config.toml
encoder_arch = "resnet_bottleneck"
model = "model that answers yes/no questions on an image's attributes"
dataset = "aerial photos of the United States (SatlasPretrain)"
train_examples = 203450
image_size = 32
crop_scale_min = 0.5
horizontal_flip = true
rotation_deg = 10
questions_per_image = 8
encoder_norm = "batchnorm"
encoder_activation = "relu"
encoder_channel_attention = "eca"
encoder_depths = [2, 2, 2, 2]
encoder_kernel_size = 3
encoder_stem = "deep"
encoder_avg_pool_shortcut = false
encoder_widths = [192, 384, 768, 1536]
fusion = "prefix"
fusion_encoder_width = 256
fusion_encoder_layers = 12
fusion_encoder_norm = "rmsnorm"
fusion_encoder_norm_position = "pre"
fusion_encoder_activation = "gelu"
fusion_encoder_mlp_ratio = 4
fusion_encoder_head_dim = 64
fusion_encoder_fused_qkv = true
fusion_encoder_bias = "none"
fusion_encoder_qk_norm = false
fusion_encoder_parallel_block = false
fusion_encoder_inner_norm = true
fusion_encoder_drop_path = 0.15
fusion_encoder_positions = "learned"
fusion_encoder_connector = "mlp"
init = "kaiming_normal"
residual_init = "scaled_by_depth"
optimizer = "ademamix"
learning_rate = 0.00095
beta1 = 0.95
beta2 = 0.99
eps = 1e-06
beta3 = 0.9995
alpha = 4
gradient_centralization = true
max_steps = 11600
batch_size = 256
epochs = 14.6
lr_schedule = "cosine"
final_lr_fraction = 0.01
warmup_steps = 580
weight_decay = 0.2
Rows from block 5 of the fusion encoder of a small model that answers yes/no questions on an image's attributes, named by matrix and row number. Rows with one number belong to one neuron. Each number is 128 + 32 x the weight over its row's rms, rounded and kept within 0 to 255. All counts start at 0. Numbers have three digits each.
Before each neuron's rows are labels from the 100 texts, of 14848, where the neuron reaches its highest value: "fires on" is the input token at the peak. Only what is clearly more common there than usual is listed. The data: aerial photos of the United States (SatlasPretrain).
# fc1: MLP up (fusion_encoder.blocks.5.mlp.fc1.weight, 1024x256), inputs 0-127
# fc2: MLP down (fusion_encoder.blocks.5.mlp.fc2.weight, 256x1024, transposed), outputs 0-127

fires on: "crop field"
fc1.109:062097100132147108171125098091181160185164173136160167141132150133146105123134110178138072074131107227104116098147108113094138149146088135168084129165053133173086110052092108159151172155116152042203145158140187150126138133130205112163177100177155166118197092138119154127066103079146142119124121100163077152181115064071124156077142116110141103151134166177107142122178137100157102118144
fc2.109:173102153157183113107121094137080141124164130125162110116107192100200092197048178142114118152111113149167115186137165165115157126144125109076126178139108112160170081118157131150151165094148113166160116120182167174113109126122096127138088091153123088120083109100171109058117158145167147150127087132162159130106183106094161144134095097106124114059076124141132126084114143136156104162164

fires on: "building"
fc1.191:090081128072172102144075101100191191159120204139139113140114126103130137111098153146119064069119127127083114083100154132112141169056131161159148166125125109123156133134130121128205124175111152090153125132113118125098169210103143128121185124145105154109154056168074144116106119120132138140108072150106113123120097131077093198095099138083142070141108083161148099113168089078124148106137
fc2.191:088150061128125173146148146141104149140142138103108104157174108159099145108185119132152127109142137139087141085117107109091117117140098150127159092176130113133122198124110164113088121135141110096110195138119078128163138140137211113184158112100061134131135182128123146142116083121133135112073115143124098113100123130128158108060158196169176142163184104126150132151138096102086144155089

fires on: "building"
fc1.77:126083132100155159145140026104146135117148166155213151110144151143189083143114184154129095090142100213151129136112139111100132096163080079167090138137061102187100085034113127141154178122144112100187123116152176161112166132132156087151162102179121157094133079151144137058076122108175128166119073095167099111183132066056130150087143150088119092138166151147121141080135145108164092097117
fc2.77:106160097101105173133127171148180144135093164137122138133120099151109168099174096109129111109142128103122166082119097107174111149104134153189113100108137169102065131124119119108082171160113155106140166079101143095114157100122131122044195142106134191128198103201129158175133078114117139120124174108165065151179070137170074154154159153129117130191217150148112124132158121085139110088123

fires on: "river"
fc1.177:155117069138124125085177127145136114141138066129145154160086147096138166176130076093126128173129095119193066175154130133147141125208151086141099119105119121161060073077114141133099133073170065188117083069121113157182142112124095106187128103111072086153129150140159126078137141161137151128139122137171176132141150095154169106128145107149058125072125112094098104088106150162137081165150
fc2.177:090151134109079132143116168139191122135092140132115138142154057139089163057201082095125137106128132088102153070119089088151107143085119135176128075114147166103101170138088109111112099145116157075106139112076103073120172102114153136102157166110136179127166109141079141198149114116091120113143190125097083127156078131151081104151158111147128116210160112124114137169146127113111148090098

fires on: "crop field"; "building"
fc1.531:105096100122152134130165069082126150127161153137164128129116152104162102133117166152126091104162123254160127127132097135116109103152117112165082143131048129177073110010097129127147163134150126099176111116157179183139135125128177088130170093178129117122181092212137155097072104107169138141104107098218040193209104072093131173100136128121121129108136163153088125095134160118145095117156
fc2.531:063149153124107138109116161138182144139138178136132119111136106126123148058179107116135115106090119089105139107106101107164094142059095128195117069093143194117132149144119108098112133131119149078122142096080141079117187083079147149083149174130154157132137097156086109188149118120105133120127187118123045128154085111159078095155153098114097103184155096135093144140147142111138132083118

fires on: "road"
fc1.259:131155160113163113107098063137160158131173128111110120133092184098124066089073143163157100117127117111084114096170156170113117135124127142125105161104133094105107088144109109173173085106130128148143126121110143169086090172103075171112119130162123152074140130080057070137112143167147155088152097126081142152107111185086062151169096094085069109119108153099085064147108121117149190115179
fc2.259:087167080115149176130142166128081157143140138139091138135166131149101155122180128152165098112159155131094140118108110130104109140148113143128157119179162123127121177139136179119078149157139094127112192156144090120168106163175156124162164117101097117155147172163116167134116089108130136110094111152150113116130123150147128144058153202182165157151215109144157139122135106102046121122096

fires on: "park"
fc1.359:157180150129126123142116160101113116076064086093107060056113129163085123142087160119111139145104151095089186126160164133095166112105164126065195142139131090085183100169137141118112083164064175138117103178139157129111073140171103122121097138138150095133144205107115093147122133128106183111095128171101146110047153193174094106150090131096138142083106130153127122073132087134137189192113
fc2.359:175103157138186111112111096147087123103158114119166104125105190111198093190051187153117116155105119133161098182142183165115173126140118104079125188140102101147177077127156149141159136098142105177159120132175164161107093129152116118136093101160128100124081113104167115074117158145157141154130089141148186131095203111102150138130108099115126093075074133148159130081121148118166118157150

fires on: "railway"; "park"
fc1.716:139163134126126131118119170178134109098088078082046103131082109148103137144139121100143192158129106041102132147124131156133111157096165120140180156091209133126138203213160136105098111100126116176079156122102103069141106120138095202066081138079113121123041132110106107131180174154078089130128176160064169172095132157174115109128110140142126141150100104101097062173122105151134164112117
fc2.716:152116124162168089147154093096145105111129141133160151116102164139136109180045166134123130127109093149146101186158177165128141111156127088089108173075084108115126068118168114134141153154118124115156128112159178192128091149115101104138105094169109108161085134131166115076113138155173129127119067108143162147119176112132144150183080110074096156024085140122086136070118164153149120141184

fires on: "crop field"
fc1.297:138123207118139180127094149150126159105104159100151104084135126150090162103106201093112178125114096122132116135087134173131173146109152119121152133100128149088145148133181150156125090084115152095099116068144132070097161116102129137071072098113150122070106107119106180076095149187150081145186193119157087118129105143129110134137101153109152091188126119132138119125187079149207122120130
fc2.297:144110093130162140128147101108062141129139129114161136136141148120157102192079177130130112126138104177137135136138158127092168120173139126073152173181095088165126121098149115149133178136166100160155109165197137187156088153139123123165131085141092109129101134131184156048089112139167126139104054127155166136103167100069176133120118149133163127067129161142165123089138106133118107188146

fires on: "parking lot"
fc1.59:097078145108107172148086076139168157139102158130132167199108132142136074076094123151142131080103107127088116102168210125055099193087136123146145169149132128084113132149112085090171128163132171096134107138067132147097159177141103162151130143146134168108125125113128078171117131095131114144129081143121132097077124149045103129141102149115111105191120148095155111152126108087116137057111
fc2.59:113157099112133165126136140147073158134139117133106152122163149150121139158166148159148096134154166151106122142117118126071120130167109142113163151192145115152121148127154200128085155164162081159116181162174084131182087159192165124146172116110107085146149170143136161114117101122122119123093091140156137112118156159127156159064144205169184151137184129144169150092126100094066125131100

fires on: "building"
fc1.108:088066124126167146178129081101121156145158172186161162140162136146186086130154161174121089063148145142088143114119138119083132134130072091119131140200071109141114112070107144112111170163133121085181122142137149148143172178133176098150160103130129164139123111150144166079061113101170131168079082101145119108139136073034152140074105146115167089152130113174157186092145142076113089092122
fc2.108:115103127127089099176142115139216114147129146077167095149090121157109114068127097114123147131114113145144105113137115104175141122092115105172103114070095146109118165112113114103124110098106178081119119073053142141131177124091152097093161134158123167117102101127140099172154106167124125140125174079078061113105134120169121099146157110070129113137159141112083089160150170142223131159166

fires on: "railway"; "parking lot"
fc1.328:149159157129158134094106114167104096083104114142122126108138137115126102123130150133130138131107148057101121164168179154116148150093142110065153135126179126099182111213134153140130093122098108178135142160140091104106107140129093182131109110121138081100023153045122046110191170174114165102155118118093195072072192172139128123175115139104130130116074106115170123152106126138138148147126
fc2.328:084177133124098160143118152113158138147107150155096143142163071142091146055208083099160115104120141082101171093124111110131093164100124142177119089130167148105116186158111146103093129174123127064114179133092098061116139145160160132088161186100128172140151148149054144170152111103102132099140160151108081129156085137139094129121148150190115118195194109149135149166143132079076139085079

fires on: "crop field"; "park"
fc1.260:116135108163126122100118118102145124161127163101070129124116110097120118101174055170128137119148162200178099116113053098163089116121138136203083135111158157154052157111141116178126093090093173072146175089114179121148145072088135109057155177122206147148138089131128130181137106066123080201146164142151068143170094076192136166156146098143107131160157200086095080194120109170141145177160
fc2.260:176082151154168097110120092116092103099153097115158106125103169104152110179049171152123157157103124161153091176155160160107162091154139140084120160126085091135181097122145114148178100077131110152132078154158138172115098128094104134178054105151121083116077133079166087077108168154128119146109080149122187134094173120097171134108078111084094123056044130102145125137111124154159137162161

fires on: "building"
fc1.715:173141182085097207090109071080096123044122120134110124064166126106133082110111218133117119145149193096129164141105163120152161098124172137100098174161140145116137096091157144151148157118143146127115156146193104120124124128169050152052129087180143191114110155123132062128122154140163174081174103114092120173091107196154100138163114139100103122092161144111110068098120155130185184157126
fc2.715:138133100130180157130156131121055152130184131121129105115143186130149113167114157166149084122141143158123112156115143160109130138151108130100172153186143104161144118121165178122103169129145090164138160145167107151157107170170130113166127076122094094139100173140155164089086110142168148134095084142188144119100165146143162148062131188151156146102169119139154130088138123117082104143122

fires on: "river"
fc1.176:177133132165175187112137122131067102129158100137162158112118110093150156191133105098083109180080098084181103180167135115164121124175122101152113141110182155141084112127164150165116149045158079158135087115136097125157156136123143090150089093065131112171118146125140116036094161186130104168130161133190143134145155066143184106159128118136128118148151133127092120151069117139166081174162
fc2.176:077167121120067142151129155141170115136095128130098133172152050143065177051215082111141150117133142090093162081117086100124109130104129137176117076115150126090109184145078128112098083147114151083092164138072081077139149133138169121125147181099120161136162139123072136185154105108079121100133175152094084109141092152152097110121154146168137133198170119115130127168148115104088166103083

fires on: "building"
fc1.70:094121112135102105172166169097110079149124097131082182129209113173074138086185102109122155113151154095148153073116104125142126181168084145119131088198130105080137137092093126110056194126105102095124156177150105119174143138136162116158163141052115125222122165189139155150148060127103172156099113164111135156134133101137139148108137129157197117130156110161139196130156132101069104111086
fc2.70:172100165151181100109114100124111136118146130131158111107098202099188098191036167137103125148101113139169101194140163167130144127134120103090113176111114124150164058124170126139153146097134123166155097106163177158111115128118088129119084102161145098128080098112163098077124163145163136148146097117150162135114176103109151140148096086091102118050068126129114126089110153152172102151171

fires on: "crop field"
fc1.599:134200123164172123108144173132137149084131157107087118089069150120095140110134088104077135118125135107149093112134097145146142127093147164169119113100159177113124188172149103183138128064100148102107159092115134132156059087134138115055138138106143119119160096119109124125123153135108094154135148167160151176131098086229126138141107112151098125142168216127087092163128145134156128156164
fc2.599:170109140143105092157135106116114070080106096086133122162085126128128103163094123137114175170129149147137128118144152133106160089156155152087099154113095039106142103114092108142160078095153161163115086179155126135132116154127098109163069148132119108106098146078170082089123160153107115137131096175074200111087205129120163127105087142107125134085046153087134107114120114155163140166139

fires on: "parking lot"
fc1.193:149175154069128101111144126133081093088107060106107113078123144095097116158136146111128151198138176093133146124135140141119114134079129203133129132138175157103086111150122118118120127112146167141146103177176107132093080159152104170077126109141097101131111184143086081162144148192111119043122110153080116163135147194187124101111128113150110148084115127120088077170121161096100187152106
fc2.193:154141087137187138112141100116063161143165124143132148125117206132154103206082166166142095145149139164137107182128162157098136122180122132082135178178129111159137085124176188125100176142140094191146139143192145175149071171160122120163140081123123085139122141145170151066087117112158132139107080117181155122104150135104161179101115174146139142083139146142167131073116118114110103144150

fires on: "crop field"
fc1.698:114101107174126118163162200159089100169138049126083157170125101128127157151120046075110165146110132086191136141107100123144150160182106131118116075140137098086134124116131149069087169101150082160106100123112095139171153134143150064146106149016074103216097178136164166093137113172126101169088115180134145151112145112107206117093135109206140149112142091123146211106132145113075074151149
fc2.698:106116126133035115170147139100199084118078126106127133163135047146074149052189091093116178112122109116103157073127093085132130120111135138167109078088120114090104168116066070114142085133106175072109109128075103107138185120099139121116129166137099161122141134121094097179148110133076109113134153131063099116141096125135110087151140125115130123163121119084093109186153123146125171141120

fires on: "building"
fc1.528:175130152085129181056090103134116100098123124136179126079152171117130101102070176103120115137118121124123109177176165131151130076116170103077131149108144116142172065123113121169128077101113158138158123127167145102100118139100068184147089081171151097071100150084117045116167165155154177095136095122124127138107113184118104113135130116084132184106112147104144102136122112150170135155134
fc2.528:092160081111132172134143154124086155147133141137090142136161123155098151123184132146171099115164153134102146111105114130092107144154121147132156127181159115134113172131129175120083148165149097129115195165151097125170107167183162121159173121099104124153147171162119170131110086104137130110097102152149121119122119156134133152062153205187174146150207125145158135118133106092058124120094

fires on: "park"
fc1.530:123057066140165181191138073111109121113145146178124156145181130134171093152141138144140142105174163122133099182094138128064162126167086094099159112194082120118142116096146135116095157132120124121155119173137131154108115175141136060167150142123105142197102177135173148064040119132176111144079093158131178091112137126041187129092114159123157097126154125144177154085116110103111064135110
fc2.530:089123153098126108125101158138130127133118103147094120101091146097086148079143097155116154171114171089118085127136076133148079107090139124150110107067190165115150117154140128137136057097112137145084079093070111049137151079093093155098116161138193097144144132100078097193156153143094118138141174147096060112133103181170098127118129144110093167122121114094118119110105114190132138045107

fires on: "railway"; "parking lot"
fc1.33:129113125126096132101116147194121108146141087130103152136137133156064113105149084158134147121137129063115080140151151108106148168140141122087116123133235115099187155185130152142099082078135117171121157185102084091104084157134109178151107174064129124134048141060156117122166153125099111102153137169070175022067173155150185079118142141130162137162143083129143115187092106154049140124111
fc2.33:112143132104051115144114148120183103121071105137101160132111064132058168056193063103117161119158131111110142096142084092148105130114152157172124081088153140099088145131075096115126081146105162104101111143086108081127133114112114135107152161098147163133177131132090129177149132108061117112149178128092119139168061146150069117161131131132090151192151135105115127164124105150113155061117

fires on: "building"
fc1.498:159104083145169159177192082125110098099111129157158163121108146107179126156091129107120098142132115161121133193163125129143137115123087082145116163107020140104089072066143108067126161131114079131156062078129132208129175162138129064154147104161133102166119154200137116083106107141171143136080112100188130191166135109037146157124115100135087153097097162105122132062101160115172105137154
fc2.498:096173118096081123135117189150154141138077108153094135143121081137069175093190079122147136135136165094112159082112073110143068126096131153172124091111175155110096151139110151132104081151123125131096129126071105074146132117129144127100138186098171129132180130135089129193149130101069106113163201144106074127151077175166089125152151141167117155194161131113122125143116106141114146074090

fires on: "railway"; "parking lot"
fc1.709:157117186083109185145062123173079083084093112157104110110166107126105079131127155134117141167103219031100140143122133115116126143107141144089166126141194144086165125174171159146102113133140129172117170157148090076140133133147076155116078139076151122137039194043128093106178151152097136139138099145085173055042161193174141104170109157121152125143118099128155130107134091122134134135083
fc2.709:111148148130091183138125159117167111137117173110132122162167093142109181069212115142139132115089121086081129097109106115127100133066085146159128081158160188106135159156112144083122115147138127070102178114106067036121150124123189120088146182120073147130148155148070127191130092099106131097111157153122092119138123128162093101075166142160141115199167105116142141160179131075086146109075

fires on: "crop field"
fc1.548:128100044126135123110175072097134142134155158147117145155101119082159123163126135128137103119149110209207124168127082112149116094179097098189085138106057140158066128044100110125135185109163101117149106077124134208153179106117155106129164104150137113160162112204154177112105112129143144130131128092208089215230115090105157128119154121140108147111113147126077110107132163142129073128139
fc2.548:111145121124067117135149154115187111135108125132117126149125080144088152061175076099122150116129120104104141067121081088171103113084137122186098083086139154102088166138087089110112097128089164087104112106053101080123167106085146123111150155120132162116166106125077122194168114121098114108139216113089075128157068141168085105168154126138095145174148128090107121176141129143130144102118

fires on: "railway"; "park"
fc1.132:105057118109174174167130103127098170125135144154162169155110130146185096116114168159127159080137130096115115140121157120077113101102105097143174178205104153110106116137143121086130148157098160058158131129123157137078163203170122102130161125122095200140137136092111110098053129107149093186073089137095162093112131089076152091109091126134114090159127151151181144115123141083135106056115
fc2.132:147081108110056086181117095151097127104098080095133137110075105127094104153121132124145172172149152151153128124134149116079141134191173159099194171137124061145138143083118129154174075136164128176148110178163093160166083154163112116162123141133144111133106187070141117086116143122112120175112059165094177133072155161098208114099107154101197121094077157096141106106083143129169156139121

fires on: "road"
fc1.390:158133162122066077151031112098207148193091146051184125159149125114124140124092138113090129166113106150126178134155166131131141141130167124133062132070137119139114129127108074131145058126119202118095088151098127097090163119086095184129088133168162152114132119092090156138181125127113182061215143088127095125151132130143051118149149126079141139092081075133137116158164098171182188111169
fc2.390:141115077133144166104140123125052160128171134097126118149156136140146121161135162151142114120133133179107105129129134125078135118145112134095180123210101096163141179118118148121133168113147117116144154155164083159154132153116190101226146068115068116111111161119126137106108097141149134128057102134143143092093142141108169129038154183157157132118136113141163130105129103134095124181117

fires on: "crop field"
fc1.399:124158169133066147134129198158139153180058148089119122145118090093109146082124140122089193092093101136132120086125125099138104175089157171146139141099130143104109181131162121120162106142199163088049107086168101113127137140174086147116111168117122147104139143141061086193143117117077066114150146123089089132083082146156096105152120165151114093152121111127083107135155128111146192167144
fc2.399:097161083119139164132136156133061154132139123138090137132153137144103150135165134155161107124162167133103135133110126138084119147161118142114155140174163103132136163136138191127083141157145085153114187166158088129180089174186144124171153118100107101162131191144122163114112104112130137119097096165138129109117136162137150158049142208175173159130198109139168143111118107114056124127096

fires on: "parking lot"; "railway"
fc1.35:130145124149132114148136165154092104135129068111109122132162126132111111165132099116124119145099116030157129148134182121085134165119100127072143122124155108101163137179102147108080091097147086212086127167111060116121079156125083131179088115073093112139041196056143113127195167146107110104120129172071232041067185149129170111131145123171138137110135088131149136151085114135083153128142
fc2.35:075165125118095147130131159129180126145104139135100124152153071141083165048206084119137132112117131082094148084114086099155091137084116124183110073101166161097110178155104134105096097146110144084097154110069102066129161119124161129104153186114141159135161122141066138191152112108097122099141188137094072124153076141167083114140157134154118133201184108118119133170149125118102145091089

fires on: "parking lot"
fc1.583:096118125114125134155096141155178163173130134116168120154084150090104099105122125148131120076111102100086130114142156104100131212076134130143144147147149186102086138178162125088190069155125179108138127126080113097056104185151090114117121156106103185111157149082058104139121143158102138145155143159085125059119121159086084153142126147109135117187171102117159100129144109097154187101149
fc2.583:102152086116150160130146149130060156134137129137097144130158148143109145146160143154164105124162159143108134137113126139090125136167119143115159139182153110136129159134148183127089154158144088151121183166164096139174086176186148124171152102105101104155133177153133162106109102116137137116100088155155138108117138153133147156060141200171166157129199122143165140104126108105058120133104

fires on: "railway"; "crop field"
fc1.262:127115195101110211153095124136093102059102117151128125100185132171110093114139184125118164142112172059092152128111137147120136123100121145085159098156186163063200138186159133159080105146118153159103161180167073056101127136145086152134090139054114157114087178064115117132128162137083118147110151143072166078070181173152137104128129146112173115188146065175189134134118143110129147144075
fc2.262:126132152198207197094122116117061164162211161136133068138145166141162131159109168156158098106069159112104109136105140145159079147081093106085126112167169134163175164173182174094105178099149085095111169115128086103132119180111165094200108146105097094128083156099082135154149114123184144099094134151139105113091173122123157131057136133164137100090136090126151125133127127128095095136088

fires on: "building"; "parking lot"
fc1.668:125098102176170136105095090073155156114139233115139153130089143077153105083109149112089092101130118165127112144149174133111147134084156123142106184110085177131106091118084103143174107103134125080176120055143190175098121079055168084106141141188175125131155084123106127109061118144162158154128127115181098147184092085095123157163117085102087075105076156090164088147104112152148108119179
fc2.668:103159106114142137145141170118057150143147120129071111127108175138115157119157131180148105138126160126115113135112096133084083139135093176149112147129210100134154154157149202108082101153129097158091153143145082088191082162172145115158127139126154074169138174121121146116135108091086116119106088134114091108106141164194150160032134210171141178107207084109156144098098107133069119118085

fires on: "crop field"; "park"
fc1.593:149183137132085089098141167135131107103083071065095121109110135136088176127106102064140188182108112071169120156130142123173139128112188143129151123099174147078158119176154097099101078080103136166084126116114123086094076113138072132102097144107116125132134143098122076191204148139101135090159154144066147130075139189208121100161125106167118155087119110095115084148112119153119160139134
fc2.593:146129069170189139108169087057121126133150118139132130109125140130128122166074169111092138115166092198117076148131138140147148071150146102121126136099092120126115074127141075130128188105120119129122098059158136208151099128064061130160089058155098081107119128146158123097107126167188137120136095058156137115131149114110157136167117113084103180074105122073111097121136097208132123161174

fires on: "road"
fc1.26:123155161111115135075095114141131127119138137108149114115125155093091159124112128137105128208103080107143111187186136133187128109134140145153111127116177117144112065134097110166134106082113123200123088104142094101100156109088092188154072104146116128057096086127097092168192143186110164057201140096161158112153122147161100134165139122100060128090112103102116091125092145151171125162159
fc2.26:079166116106083153131137167134136121141116144130099145147148075167069167064226097133157126104149152110090143083107077110129089144116121157180131070128156144107097191135102143108090111171122141073108175139103083079159133124130178113127174164103110145154161164154078142188144088105096128098103164130115087126151092159162103127099167174167142142198201108120131137154149121089087145091079

fires on: "parking lot"
fc1.410:076128130108092119182098192145104127183126109168123145120158123148110107128135092152132120103124150074102142078119161100060132178125084134100143120186147117083150146172126172104082115155138092150131152209112094112130122140150130143169134136056107135152090163073145120137172114123103098083097106166051181074060157164086147107091112130171173126155142086169200187142142113105036139088091
fc2.410:140113107137095107175175112077192079116075099105133122157129086128088149109114103065087206122137083139128162088152107100144153067133152086125129112072086098093118154129096065146145099103103161097120076091082109126160183139089102115142127121151068149114135124110134107123136120160105116119151131109044113095121133100126142091172126105109120164098105133060078097165120108223154154168166

fires on: "railway"; "parking lot"
fc1.171:174158122125095164090105162138102125070094083104145127102118142142147119152100140145142167188112158051149120102111129153112118101113152151111170129135217138094155090153191146143115077099118168159105167156134154121144117117164097105092120146075148158087102155021148071132141171132054102098108131154064170110079131194182128105127088127108132148149165165118145086145093146131091167149113
fc2.171:190089133180159097122118078132117109120160093128157114165084166118144105194042179145113162144102134165154116141127179142116154088153131153090110165133067093143141080100113132144147109115134124136140103123153159178139100125099122114163070105142104097113091119079185092081095149122147142144106084130145168137084205119091182126129079094092119120068043131113155104130136131124172132165166

fires on: "river"; "parking lot"
fc1.391:126138136136163203093101100091158136090110105080208137137144172097136141079127164087094150158101081141184096150135174106141131142111186102171078140131160114117072063135142142151154114051128127116175102116194114105090121146135129108114089069119107169127139108110104095093094156151163170172176123125157092117160122090167133123166124100143105084117138147120143132135149101159214145152134
fc2.391:078138084110071143174157147127120113132096131103099140155158064165068151099196124126154138118159144137087163086104112099100122121162135158138167100165139100119107187118093133115106123176139132105116162171119083114189129165144176106169170137105095142135165176150102160139113078118110114123093107144110123108111123160147144124066154193166190149171182129122135123132144108115081157121076

fires on: "railway"
fc1.464:090091143116129139170091106145173170112111165143189105093123149148143113156090172145148155087110087117083095084146143125109082135016179146146133169117125194123137159203136098105171084163109157125130113174139139126041119157095132134116101116146116173039143129089081073089112185134137111138118092157120091134089154165096113134104087106130128061128136103153147100158095148107177182159122
fc2.464:160135124124153113130109108139053135106139090127120137117111181119137122193089153159136123158150177141147120190130154167079148144174137148078148193155129079148166093127141173160136118121151101198135137175178136167141070170180086126174095105127142078147091164097172130064110154114129137145124065170142190126095183160117172169080093157138139134081105130132174135084099124131123123139130

fires on: "building"
fc1.209:132115193105176148114092038110145137082135185129180134099137142134126116136097213132129106140102101137125096189159173133135179098073162097104104167107133123166140099126120113145152109123112130124154099095151125099047162108067087163139062084174136157070095104086078090108098150157152181109176152094130137106153148139126078121171107094062099127101113086094150094105129091150200141121144
fc2.209:103163073104154176118144134118062147144153134139095136133145142143110143152152143170164090130157165156092128142125128136096120128172119155126158143162172120145112155129152180124084163159154094145123188149173098148156096163176152121161155110114106088155144163150141167098096096111151135104085093132170119133122127150136140169071134201165161158130196128135155126100127097101084120120096

fires on: "railway"
fc1.335:091139158112108153166095168150104100129093136144121119116162102159107082127135080183138117086112202087073145099111163122076175174118113147069162096176150102111190128173155149124113103148134118154131165191108109110116108123153115127144125153087141123151082169063168129141133125129084103109104120142054157057061125172112132096105109146122164147170135118141179174120129133129069135125088
fc2.335:117101119108026090159126121142167081099088105099143121158118035139097120082174094104121180141138138105119163059126124081120144123128147153159144096121095105120118175105047092131152070127129174087130108162080100123130171109097157124126134171107118160104149133083122116165126128133064094141139150147065125119103113145111130090127138114131151092202098163103128113149143136151171170122112